{"cond_dropout": 0.1, "experts_per_token": 1, "layers": 14}
Rows from block 8 of the denoiser of a small text-conditioned image diffusion model, named by matrix and row number. Rows with one number within an expert belong to one neuron, the router's apart. Each number is 128 + 24 x the weight over its row's rms, rounded and kept within 0 to 255. All counts start at 0. Numbers have three digits each.
Before each expert's rows are labels from the 100 images, of 14976 (inputs lightly noised), where the router gives the expert most weight on average: "top examples" is what is common among them. Only what is clearly more common there than usual is listed. The data: regions of photos with short descriptions (Visual Genome).
# router: router (model.blocks.8.mlp.router.weight, 16x192), inputs 64-127
# gate: expert gate (model.blocks.8.mlp.gate, 16x48x192), inputs 64-127
# up: expert up (model.blocks.8.mlp.up, 16x48x192), inputs 64-127
# down: expert down (model.blocks.8.mlp.down, 16x192x48, transposed), outputs 64-127

# expert 5
top examples: text has "blue"
router.5:139139108142139097111142095130166129150119107120131087103159117097158111132110140114140115113136156131137112111103129141138147100121109128131096125138149190103121103110141095127107150136123162
gate.0:141152120106145176115115123153105077148146132141122113112146130105134117151128144073124132123137120120107104083147092112103156097145086159156164133112118158145150131137135156133144167153137116
up.0:127114097115108150115113080149130070177137150126148101129173120130138123116125099114129106111183155124095091131113136165115074101096101116121113131141119180158145119137112115113122167138132112
down.0:116121169123154127149152104147139071164118137130130156103149145172133122172116127167122137143115114148083070129108115118132168160142162133117150155116133149131121139096147141128127102130162143
gate.1:090101138123136110129151161092094136142157127121108114105142111120152134124122075101133122153136138152100094142131102134120141123138100131187125102077140139088086143168150127148129183114125152
up.1:173159113076118128138124100135136127122070155177136113127113137136122119137149144184140126102129134080155185117122111122130114136147152108098104154140129108165173112111120172124129111123149137
down.1:105066129149089154110152122138133139141151116139137129178100124104094119139124134097126106131154133114148170151163153130109133104079109097108133139167105121164049140180091125136118149137140139
gate.2:159100135156188121075126120129131108128131129110134134122132125141112162049120165158142146136148113073114169115124133108150158157146075108148112132103154100136150108135065122129090118161086131
up.2:119198145079080126175119140125102171122144162140098109108126132126143107216164115094104118122118128182145063103158132135121125115108164157134144122110078131105114143132168144141165130101164117
down.2:155091130143080133129109144088114157113150168135113129099138104120153118174145156149105142132118160162118092140140107124156111158139095125111117125146086130077153097129173121141080131093165133
gate.3:122149108062128124154130158181160096094120128167100123123099133131116127101118138090142127100117097141125166134154111156100154161107116086123116138141164135100157108120089093115109182144145142
up.3:079147153098141110141147151155152119125111116148117147142182137125089132077116106138111154151091093093120113131166135108114137114128137126148144124148139133087134142126114106138168125134115130
down.3:128111117152150126094132123164056088103137097116110094088164135121096139134157145159133115139147125120126162138160131103122110126124107168129113148113149150069098115138140134118100140139111120
gate.4:107134153159137097152117134139094210105096131114145148128175111175160147110127117163126111109142093111138104104148111120103165144107105150140086098072128114133117155109108152131171144103197121
up.4:144146169060118148122163125128126120144171138133133121085097125110152119098133160123118149132089134097140145095094145136133132088175135124088102137146151126117129128140148075137155110153090133
down.4:115107140173121143143160128099144087149112125165122149168101117116124107140128117115051114127148168050129155149118140129104128168079164110116133171147118136115120158121143155120116123158092104
gate.5:119145141154207120138120129128117079113085127167135067119127125149148113126122126139127135135143126143116125119180131134118134132087084102159130157133079135122138113140102139112155115118149131
up.5:154125158090098097127144144130149184137181138126156155143140128140132159124124122151134134131120129069125142134122112118147131125207154142104086084122182122174113143087128114159096122143107133
down.5:095132113171120091142118137110108186151091161126077114123119111139114130150128112132133134134158131104122124116077118114119137136085142151119136100097193126128144091145123145111164136114133139
gate.6:169111150150177142135135142109105152112181124135151072128074104158100100115116137100147155081113119098130132144111129119114138087118099101127120114175136160123138127145099148102147128085124104
up.6:143089138113165173104161131096103096098174116113112100131092152121082122112131146094140170117111127130172129118132129109116123113121106106116168128151141144179124159133107173088153114091150090
down.6:113143120146107154131137155093137099091091085099136151133151140113146121109123114142123098171131144103117142143117109170144107136135082120104143111156142107166146076108097146160097132131150161
gate.7:141130114132154151135115127130170085142115118116108134121169131122099118096132120142150151166159140122105119162095126169137125118086111107132122149159140134136177083117086105149096115059107126
up.7:113168130157210140151114123092157087120099114120103120109144153131108107093152085171177111184147139122095172133141133155088135128100075096146127125142129112149160124154099133144099119109148113
down.7:122137112149171137120118096120129110135133112141140172118172138095071120101152126115181137119123116155149164113166128109153166088145199122148109160114150135136152153147073114131158148136117120
gate.8:148157155093167097107176116102163105154105116133129110096154128102150095139170141155137139165106134113091175111142118110112115102139113135134106130135158165111153153102113149112141158146106170
up.8:108120107142108138093141132177180090147111081129088102159158124132111149116071104125157079158095136119136140137134107130137153128193106126125121105129121114137114159129162138127068111151122109
down.8:136162137157172125120076141166086089128143108115105133084108132090116135121131116132152167110123165115136148153158100136148161148103126145132149126124114176144116102078159125118160130167132161
gate.9:116133178103176088099158146108176137125099114109110083113117125152184168116117134158117130114119132146126140097127108135149136118114128148147122094116133151110140173075135131117104090139117152
up.9:140122132124148132110134127170147020133134112117127119134145118104117166104078129131163136129114133116171156113108146149163130151139131111094120071140085123112142126093153120144086134124119086
down.9:114151139096124161107120113165174071119112116092160131173147127160063149126156120143166123112129105135192140107114122106096104114105122136120143060131101118118098146129116107117165148124115141
gate.10:108161155158148114158124113122142119144116133100136128087160141152128124132063102147121101156133070115171128114170123125119130156143103153167128114170145207127078109125071117180160112146116129
up.10:113129122144120145126135116151134128133115147105133139121154134106104160145115084150146118110165099137125100125173115107110162128129136106155130121156146169129110153134078086172154125130112130
down.10:183090111137147147164125108150146150122148124123109101119144177133113070140145151136188162166144158131104106155112101161099107122165104176167125108142163156135073118137121181106154167064146148
gate.11:150102125145161102127106107157136172151134120136108134156098117139149103115139108182162134144133136155105119153128178097098148140114101077096096164136183159152152149127125128161114115143132126
up.11:117126128092155093092141113123133173138124158139113139156110114134175135138155154154143161134121153173089100136130148097116125135126125072100073112125162146134128129118157135144128121106124139
down.11:094137119102141120131110118165110172190119087122143133133115173156142108106149118113150114093128128138123102114147120168162157121134148151116122166116179102147078158127126095078175118127145132
gate.12:103143163175120107133112095124117151101105123060134161157123118121162136109123123157167145167148089159168129107167067176120152144100096121171138092111087144155124138166119163140092108110112112
up.12:098148143149127131156118109135124172133118109087135180137145114108191129143129138153155126133130104138148127135153065148139116141113121117124103093090088132159120141152154164141144116130099119
down.12:168140115090070129135146144139113139134148143117122104101141147159162122105114142116175140068143105170119153114146131111136162111132104107140132060124071085122125151128116131120161125120140103
gate.13:098166141139159099120107139111104118126166126181137092104143121157124115124145119124116145149163100100139113127213173125107137115149132105108072123171133160100115109131093114113159112135140114
up.13:089164139121125153101097169091107126102103119153157100126157132167110153116124132150124139168172118093132124115197126139113155130125148114093122143172112133095110088117117132091151075113124083
down.13:133143144105146138162088147169137134148103149186071073142181119119166103106113151159096128148050111067119129082141112143137126171114111166106144115129152134096144132112113173123096125105156133
gate.14:157174118171168117111114110100139087108095128146167114108123112129118126139119143112134147111129103113113111112163112115138123150124090117139132121112160129165133160171135129143129110146115119
up.14:112092120093073139143156128112133179136146132070115147150135145117148120086128129120158125123149156139148134149086120148120111084135193140094116095116127125076119149100108134134125129114146161
down.14:178178110123113118120146129157137148138119132102145084120151115091155138114129153126080151132127168128148141116125080133134102177133093133144129100133097137086135129151130135170119111118098122

# expert 10
top examples: text has "sky"
router.10:117129143180100137118143114105179109147108116172092101149141176113128161143088147126112122139128113132153143149126166123104134141132136080147150110141130115128162122179106145139076090171169088
gate.0:140169124116131163133135120118122100139137148171154143135169150131149110134131134132094113138137112103104123112093125099118144140111110146141128167116137125110126105116137143159128117153153128
up.0:105167161119138127140111132141069142113129101109128186129147126115143138194113132118161113104149169126127092087163131132132206142125086165111108123104127155118101118082107152117146131130121134
down.0:123119113121143066136133140129145142089108127133178103100147107126100116168127140131141132128134121159164082148112112130120144140116092090138115130102094218113113127115114153114151095184125094
gate.1:115150128139162148102149110131132149106158127112126134197130155136149140115159113134102098113191118170123122100149144175129167121137125148152122168103147201137141110116092134103142126144147121
up.1:107088152136135124098130113111170132139163116115124110174117144151154154146186121103115123142162097155081151091156147155145126111138135121141121129119128146130095119160117133086129118148139123
down.1:117155132109161124144125122132115108153178129111134127160112113107190110114158147119179140141202122105156140137149124118155154127157132145145120120127170084105150131117174111131112107151152103
gate.2:138103133168154185131140120115129132112156104114114116140193153155112154144160142155136127134115160141147117167116139120143152126153102120115115134170150162131115141137101166112106135107127142
up.2:087152105074145099143127119145105093170100106156142136091060097138170095128105127107126134123124116133094129075155129152122135133144095143140111141130115098109112132139159092158146137148134107
down.2:131139079140145057106142115099137151111126122128145142164122088126128145151133134098122137150129143128131108130123139142108133136128171132137090131142138087150168120140117140152145157112127104
gate.3:144098117077137111114139104122119143130190121112124153139050158084163116122122136109177151124133131152161149171114153168127133115128139138116130123073136091143139149144135143107080154118148138
up.3:132124132094127136135100128126095133127121126056125147114034128113145133158119150121158126103126146111160150095132076140128149131162122165110124128067124133139170117127180146087113121135147147
down.3:127182158120147173131135123131164091105113107114132107162116151124122129164121111132106124096090146066134141096144109115123153105092073137109133117126153095139119121153116138109112117177123140
gate.4:111152105107144120148133125135097133125164131116112133116140116127133126103123132139147141107145135128102140137145116160123255114108087165139101132136133142109110123112140119128141131124114124
up.4:119120117154174155130126139114087136121159146098102089102159120086109098099135117126114124146106147168087144133182158158095126097129127165136069129154115144130132115180129104111133119126133131
down.4:121142172084125129126122157127141114103139093130133141121121095130159142176128138127136165124103135158126133149160148160135123123157122167158067153128154109189153149075123124142130128118137101
gate.5:132119122121105132043136094133153149130155105127111111126152145132132120118157123125119123124168109143076147190138143135156132150151158164120154138140123093122135145146140113155105129128128102
up.5:114113073160090113124111137121174104140106151061133146132139120146098158132146154120131117142106143101148117126135131127112124130133155113106097118114117135135103115096146180110116159104135113
down.5:142103115108093162139134113120140123106111108133105112169088148121070115181140105137119144125077111166151101112146140124105127166156148123092187106136156159159115137162124140168137102105133093
gate.6:121133165195155127113163109151183125105100147134187105114134138114159122157115141141124147114127102145167121124123140083132114131131104126138142105107122130134163142157078157096110096197149114
up.6:144141159079128140130125108150178147130121170136167085125131122131128125125093132118123122118153100133111128161108139083125133122101162152121144135119158118107153116086093129141120102163139109
down.6:131140105126103144115127103129099107099154161162124138153099102131116130176110126132107146080139110142156122172101112167152158085130091140143080124121125103146075118100091114121142132132133152
gate.7:128145157133134166107108100149146117126074155137090125157110118136166088122140142115102103126123080126136143123110161127119131141120080146087131130124161087168117142135114122160119100156163122
up.7:147134114123148183088100114120144115125134137147041110144152094132165114097121141123117117118113083123158146098140152135140143112121089132136152120146168087148103158150113117152121121152163122
down.7:140113144148155183122077113135137125139171169124157144116171148141194109142120126125095149126114095099154163132096139139137076077124195133106127167129112113151109112074110108086169144116144112
gate.8:118159144181162128157151130114105089136136151158133128095065131139179136198126119130101109103137116105137104101107116085112138131149089125142131137114105132090179131105159110127118160147143098
up.8:129147108151137131137122163092107097138112139116149146134082118158154162176136114140120116092122131085133116086105101073113140144123129112129118117121107169134155106149153117125116152152095102
down.8:121124134054165104113167136100134112136090077143182095116099110123161162151126138136186104169119136124120100130131146099120158138082165106146118135158120179107175130118144093136121123139134119
gate.9:151120171150139103141118117152173137112134145126139123148127104123138135134094101117132108105121124116143128108112111081153130127093159120156123105090175155142138163128115144105191102162109106
up.9:157084147137112126125123115170190129142125158090146139167135132103155131152079112113116138135125142127141142146115106067135073163118186110174148105103129120128169141137086124153132092169131086
down.9:126122161114182133119097117142134135177196121147199156150128116117105142205145141113078125104127122126138107115130127140120140089110153103137125186106127134146068158135156103115120121153140111
gate.10:113111143179110106103158098163183150096121124137163163179124142110126150165096136126126128130134081135130140123168097137114132144142177127142127100071141133133119151134088177133138135164162113
up.10:164125119114132095130150109134164116141151126134094093112156137090146118110123114119096111129154137132118131133110178155128100092133117112133130162164111120092145102097123131118105129156121159
down.10:162097091124129094132161120117135162111127105126121095134109144141183162181112130147144124119095112165099146112153127094130122118144160120083166112130134134153141119121099138160208118087128116
gate.11:162160140153168141131144142074127137109093156194152120090117112133113143100163120138128143103123094151135135125131120103134104170152104126121124123125103152150127109154151135145139116104136152
up.11:128167135163187118128136133091103164115118119183118115091146134131117119115155147126121145118135122104114091115120126122111157139134049142138138113150134120170103123137101123147124101101101182
down.11:106125151108145212125119118096125107118142156132114147135080118130108141090127143128137114091109124146143129123128135134122123108106109161115119129136132108137155147092101121161114116111130106
gate.12:125093131127122139086099117139156135109118142130131132141123163080097168161155124125129108127142110128106141179115118116143092162136206099128130127116148092134132141125149141125110160145114097
up.12:140149132129107134110117164124102160122069118112134113131130136121130146156089143097152140122120133133105134044096154097122153148110166120130129144127153089140114139128167139150114129112143101
down.12:113157098135171133147134140123097113122153112153111114134133131129113099167139131157126114106141159143088120159124166105117125138110087114124104138128124124124090146082124142159142120108106136
gate.13:117061120093134125106136151158140096130128125094127087157095126175099166124150121139137131123093116147155151164132110132123114091125191126143140100128114166097121108099136152090120129146103126
up.13:158134118140162101128101112107122151128116150146155139132130116135156104144181135134122124129181131142154126126167136111117094160150154127118128169099133123184105120154150142125134138152159157
down.13:136116087146150034136133105160090140129102113090136122144140139111123114125144101106150132162143126088120092135173097140123113123123130113147125092118115132131150121155152106127101166136138132
gate.14:136150106110163104136139149130108123115114156104171126068121099157166114169082149111141113117120138140173133115111091106126164151117100122130099101109140167165157137080138115110129127130139113
up.14:129120141133084156106121125140141161137171100118132103207151107106110124081150104129141121093134119151132130137114109143132130136136132161136158161116143118121065164153086124114154133108148119
down.14:148134110158055118134113125144130159137156109116110170094166147137113100085127125137087122124122137161132118085121134213128084142129141121113136167143125138178121135100103156127129106121152156

# expert 8
top examples: text has "sky"; text has "white"; text has "blue"
router.8:112118131153116080103104129137144155117119159091159155141160115144140189114148132150150158115124102160128138166124103123095129154117112105127136098146128118128143130090133156107110147120130063
gate.0:154133137151150116132109127128148137134099124113135133108155112156142125072108131168134157148145120110096115064100152117129191154112086098112144099138151093143157107103123111131091175127118149
up.0:147122110158131144083101142126139111141162103131121144144136123157111160083144149183160136166122108119144140098156162154115107165126139104100082111134147107178160103110126124132101160121086127
down.0:132199112132178153127122090127124126145143094137133095181132145117099156107133128096169092115119113118154142073139092085112125076090106106099167115114131117162091154117111119113169130170118161
gate.1:105173141119178116141161122149160062145120107139144134111116099132151165141118114142127108138129136117121149109167112120126158134131057145098102101123087132089103127101110148118131104138140116
up.1:127125129116107178159111136091098184096161156164131146113078141128132104095139150102115147110127137124117099156085153120116151145138160125103089151114169105151156110167138103147113148107118144
down.1:136126084159122111111137119096149207117136142139101149134119098151182101129133110104051112141135100137109088135082110137136116128126131150151112164121194115144126147157133181124145139113120101
gate.2:130107150112090162091105094181143144120112124107133109125200123135074116098095126144116106168126164109140140123158111176154161113107158118124117127108124136141108182130100181116124128106152125
up.2:108093119134089150100102140181104112142133115089131097156161081145065114123149118136133117176124143103142127160130077134139087088137182119160193159109141124139102150145107174137132140117138110
down.2:098132135129135165122127126104135131144148113103133096127119106168082161181129129146182102136102134116137127153128144127109132143124079125131135153161121183111112110103141125137118143131146164
gate.3:126130170118179124168132120136144164119123114106120150120177126100169163143141124170137107145165119126148149120111120135135173128112081153123099104107123144108144107118128161155143116138105149
up.3:129104182129175126149132121115116164135138129102117130150157141087170123153151112143128120144141098158142133121118117119125120113131102144181149124128130171095147095131135143136132128112105139
down.3:148156145137144154141110154170147154142128126077124113130132112130144128100154132140164150085096125142112144118098116117142149131123130134146124119129123129084091164107146118115165102110117112
gate.4:140123141144173097152136129106136157108137146129120133100153137129170170133119104093156134087141127156160113146121144111146147135120074107084093119133170137146130186119103125091122139125229104
up.4:120155170131134141145161119143130092186129141147133118104093131159113075131133165162078134161106150072114138123132123121132121113155143150102088154126050116122160107151124109162153095127102164
down.4:118097103178102098151177102117154129181162118163123145118096157111145128161131147068089121104134142131148174151128142140144130128118123095146117138139076122116129174131138147106108144140084083
gate.5:118144090164149110099151121155139152135152160135154154113094085169167159080123182127147149130109144127084114152141095128117121105139104108117111114108104103134129120113114136108133142137125114
up.5:128146105140147147112127125172106137106110160111147176084136095186164123102119180141120141162105159076068130112094113098133160127137101137113134124119113101142126121104114130130155141141142114
down.5:166156154123162104140099095170115159127143134139124129150172138131166148164092112139160085153138098172124102106155114109127151101120153133081129107075105105133111125121088140129138127149119135
gate.6:150107088140154159127136106129152086110095107159137089162092158135103111148150107083118136141122136132094121103116116142152174138140094114168181174127102158143105143155130094082131123141154153
up.6:159128106109137175122107115139138145132120123154128101151071106129099114126117124102124144159122150150067119062099135151136157169140101117171172145111099136131121112137117115107123135159123116
down.6:125148184120255136153134124123165129134151124093143134171143159112157107125115109132148125109102120149139133098130127142136126091132117167125125114119105126134137133141114126115133132163152110
gate.7:136145119144187084140168122090125103122083139128144135101151099174151162090116125147115110143153128124072132091156147109123190144121073166128117123133127112100125129083102152124136161124192115
up.7:152103072160136109092143118108154089111078126095146139158176122132101141103094128128137105170127151140112135155129139100138110142140076138165111110143133146107141120101117152125117153126133131
down.7:129155145103188079141101135192109115124113117122129132140182123156144146146129118118168146145126148156099124140144114105117143093145163136123119106088142149168131102114141116138174120132128136
gate.8:136110140097185106120161118130162150127136143094123155107119122137129166138142170146142115107155156105131143134129134138158155116150086123098101099102170125141135166094122132128115130133152140
up.8:099186126109138161138114139108098149143169117159134121139134115149142117105096129125143129116173128136104115112160110149111148136078151113123116159131094068136096106133118133135152136145074118
down.8:137113150121100092112137135109157136138165113147157160106151119103152124114130138130111124137105107155155128119138103161151139114169085129133134157141093137149160136155124112124072137126136101
gate.9:138108133039092171118125122141120158134103160133127144094141137148154114149137139128109131131074147150126137083096143109150107138133150122124163126114104102137152106123192105154154143191126117
up.9:152135147183138112169161103093139086125084104154124097143139129106104094152112137105110147122081141131111127173098145114130106158127188119137154140162134138108108109161155157152125142108142139
down.9:110106109106189114115126094126126119119179131083129106105157158126094123136129115122100132118140130096108134166109124134126083100137115129137107129115150160157153118153133066130127127108187123
gate.10:111158165149178092166133121145109168134090143103142133096153115171178096136120126166138122120127107142113121110119112151148140136103086148138121096099135130127122123127111114150158109118181129
up.10:101153174140156131150142119148138175134094134110149124102147096170182102131122158164127127134115115127113142114128109137158143147128081136116102116073146116081120111131125124114132119114186135
down.10:138117080105159103094144139145164179149168124078114113158197167117153104115108138108166147128115074144152162132145151164163137129139138124106149092106110152096100131138101104130108128158170137
gate.11:126143107101143102142131128144147127139123136119158157125106074121113149139137128105142160096174140122119086118133111122140155142108106143093127154114141136128106127072134130106139146126189096
up.11:104155137147101114102177124142178149120130182145145142117114157113182136143112114098162164162133134193165131136095178139148095133107122109089082138115121121140172150135090133153093117141172095
down.11:150144134169186099078132094166116121131123206115084115171125141159090129126112123146127111122136126122144110121128108106146112145100107121097157141119152139123109141162108120125099138158120179
gate.12:157110139120131108149090089169125134154169154055095183155157127118147097141120123124155124110129129118136148149089145155111136107123134148119108116134158120154155144135128128120113201125111123
up.12:104127100128088143085127138105114089117089126214138096099106116121125119121125116121117135141112109156112113131176124125119100139145215133148141144143099122094128118149149100122127079171126118
down.12:110072134092168125127140130095126096085128103129142174111158119128136124120122118137106136121158167101130151130151149168088103124147126098151107149111105125133183125134125104120116167091130065
gate.13:123139134133191108099161128108156115105089135123118116102148113155154142086107154132117117139148134099082146098132128114121158112125082131133117140128144080094092143104102139132133113128094153
up.13:105149147085122137172111135142106200136172131105112135112138133151154082163134118148144146090156148111148080127109133137115120100095140116116134144136096118125109132141147113149182136111164103
down.13:153116124142066140110131122074166176109156171120126148108125125091135118129130141122107129141111144168155076144125143141144103152144126129128162143159113135099107142143121096141091102090131128
gate.14:126106130106171122148151114165128117085128148116130095108144119114153170131123145129126124117149124125153149090150132144150138124117074114108111078092148119153139172106164136113128145123154118
up.14:117157092132101159119115123099118155174157097142151171131112108167123100111145118141152118142138136125116120190136128117102132115126155173139103162145117146111110090152099114141147129122119136
down.14:122140131126129099118154119120118147151131115153134136079106136091194110141128132110115130135114159140110153130123122147141152110155082113158096162110117118136175128139107148154104128165085117

# expert 1
top examples: text has "sky"
router.1:091103174129108137126126147090167158150095119134116063111125134135083144129077129135148138163099145158102129115145104125169092136107149131114162129081121114155129140128152140096136077133107116
gate.0:143123151126099133151147096118138139140117150146144114112124120129140110132088119134091113150142126112135141089127147138112137134125148086122131135093129144108116138114118111155114117216119123
up.0:157140113137064154126093094128142139122091132104155129127134138120106121108114118136093093141136119112135145123143154130112074151157222115117101133115122100096130134117127122145105117155123123
down.0:110184135118070165108155139107126107094126103134164110091133132117095144140143130142124123117100133190163118134167140119173096123146106130123104118147122077187143095130140123127110109091132151
gate.1:127131145118118133094135133122135131131122118153142134173154175129137141138098110136153101117149129140130154084123162131128083173114190146112118124166140088143090120140092161138132137158116138
up.1:157119141132080143152153112118141128109115118186161142102140184147164130154063091122119116111142126140186135056122114127111092165120095112139118110127149140136114134129105156117148127126104153
down.1:134148117128000132148128147127131114148147150135159131118129118084100138133079144146105154118140123133149117160117146148125181122124161104120128130123143085140098153148158120140113137120142137
gate.2:141113066096104152127097123118086127126151123144113102107071153124148120103118136145121135139133168083124122140134128154118151110111147118131131141140133115123157103170150106140124149134134129
up.2:127076119096084195132100144131100147106156105132144089143102166132109113127091131109126129123123143114145124098113142146149026135133226114134119128127132128128169133160141141109133136122145118
down.2:144129124095067141145128156149132098114092121128123107124175130163106128146121115135161158126108099139097142140142106117107103137130065114107139094138103174130104118097132106147148136078114144
gate.3:143107153116080121126131117148125144132121116107141111168156128116098118091133121125101089146110086121107154148110101151134063158160190135129109123131149138094140126129104162132150150156155149
up.3:141113094066135124187132132132130139116126134134097106153183141116125120144118098116123121141099114113102137180120133126124157131132101097143099142097124116109113141154106105146144149185128127
down.3:113151126108130208164128122103141120121116094137175121159106131147123142099141137129129109123097125149136107133151102151120115132114097145140113140129115100180131124163129099129096116075164128
gate.4:144135138124140134146113131154162158140151140139145082136170140116160135107114095161119112169109111134152128112106137095109093138103106101113130105119099166118151103098104146190129116099056133
up.4:151117117140183121144107102136136129150159142125116073110184129113141120128078113152124107174181111136116138134108105130120159116116034105143147128152140114095140136107129113128092123114088128
down.4:126120146101158182154113122169150125155123094125170128126130115117112147127101109113141142142136137115152119137143100150145140133126087108130094137113111124093098147119144113096139139176134138
gate.5:153123122109068125115107101112114129115102118146191136173117139131098131123156149074106120087107103146100097110146146140134105159171227110113125165127138126160139140111130127116136147130132114
up.5:112113171145151116134163107130150139138165120078142122128129131124142138109154137151114113132099131138158152178125099151148091108131104133108127107137108171096161094107105140140133117111109124
down.5:117073114137087072110104126108136146115134147118100105128092107126130134109149130106126113133144124110164113101119115108113145124156151136133129150139148180143182111145131122115111131126135140
gate.6:109135131121133132114151118120141120143112124102110146150098102125147121104227180129122139124125124104149130184141132117125102117202147143128123096125103088118149117128154134159131128144122152
up.6:165108169152079124167151076134139112134111126119099121142158136145094121136127152136118122125143130114101108150115133116138030133150255101131121141124150116103101127151111149125108110121139159
down.6:134128103129103146121146117150128152112076159122148160085156095092142126115151137170147142118121127109168127092125131130152097142130120104130134140142115194131205127134078144118135148132124128
gate.7:147091119161089190147109108120093141113101130124158099121144107109129129151098150154136152100156148118132117122124149102156041104114185156093084072107186132161152146146136113141133161135161115
up.7:137095128139135159166089083103077126118160137091120123138102112074157159137167149133121120111158143082125126152143163120093127106113120147123105093102137131136146158138112132129144145159167117
down.7:135151135111132159116136152124129112118115088125163096134148107115099148120147110128101084145127083098105155121162110077127139150167078129122138127128096174098159115129156149112125107098124111
gate.8:132151150087156075143158127140142168144117122139111096123099142105163128129114136140153126116160143160102121132140132155131188122122053128129145131093141114136127122129146141121123130135174154
up.8:119144121141105102152096088106131128171091124114134119104124140155157125113129110162116139196112118185117118150156146149142122145117121105136155183125106105113112089188162116166123132134099150
down.8:154113149127167142121110087078143144191159142149145108157134132125155102131143141120094124114158162106167145115114137154100147106171118103154112152141145128121131128136109183130125139140098105
gate.9:173133115104152118132121141127145107118159132169103142083115140121157157135125137110122115101122158168126097137121130063186206130122099130121145122132186105138129171109158107100150159110174134
up.9:099169098149102146128122119129118133140107123139156114146135121100146096154101117146100097164125125134126143128163103171099134129131120196165144125109113126131125103139152131171165124154084145
down.9:158115101159158122128171118087143170139137107110102150135152153116140116143150123130140156114110095163115177158138129120140130100130125102126108106103080132091143132091118127109128125174120074
gate.10:138072158102005156138087108141114111121137109122162129184143152123121132138135114111124104142159129121143090116137122113144069137143190121122093104124132120125140169130134157130135124080139134
up.10:138148111113136134073114177134122142114117119189113124097095126124100144107094143156121137147129119128099151041097143132120148148095117125135140159161130125131098110132158132133129113135100137
down.10:101119128093152103087135107148120128147144123144161131110114115123102143146131119137123152129172183136134132147104136137112148147166160137145098150124108073109097133106196089152139137090139124
gate.11:096100134128143156115138146079139142122158100145125124128117167089143127126162101148123136121108116111116174093192112132162080139136081125129154115106148076096145147159191180116123118112139107
up.11:137174126149135093079144129160131140147135163095141117148126082125160112161104157112140126120139095127110120139115212114105255115126147131120104122140105140120102115111076108149153106135147132
down.11:117117149134227117126140101070143114142153113105119120170149146115152116174100098132197133124122105153186151167132150089127154109102162164113117090134175116124122133143137126128166160117153096
gate.12:106100154139124116149105165149169143144142149122156134163145117160093126116140114132133126145087107133155103154123145141123060155087159122104063152128084172119133126142118116151123108111110112
up.12:154123149127165115138127125135134141115120133150104123095175125144115160124133125164132122118144154119121156147112096133153187126143069130119176108121190080134113146105129108095139153158160157
down.12:143130151106156124132142117186148153103123143132117139131140119152116171132128108133128146139136115154152151150134132152126167171147118085144088119116145129143119144151111102116114082138116114
gate.13:148151170120107140116138144115119161089166126165119102164086165129155114163141123095114125077157154181112150153128088139119082125132117159151170129112145123127153117156143132136162157069119117
up.13:105126119147091155103141125151142157083137125124108147180154160132123136137140165103141113141169162171105159163144078141135089145112130118159166126099103143133136093157101145112120112122173139
down.13:148184126128128062082160102146088097133129156107131135115144119105120146155121144108171128110193110125134142136136128086104138097126119112105128105186149153109108147128131153155132089177137123
gate.14:144123155176148112115145135140110148109135134125123088129130115102106137099140151123158106125111120099153145094121141144145182132152103150145108087124131093128121177132101126121151127171168106
up.14:132140119142179078103121167142152146100149106119120119121068137122106160148116131146134122126119125109108130159134118113136255138162087126100105092109159140093141153078105156097159116131164113
down.14:147129101139029070141134148128131092086134121124149135136139129174115091095124149131138117136106116151155159111126118088122109125092124116117114111151135134147149125139109114154102107151174124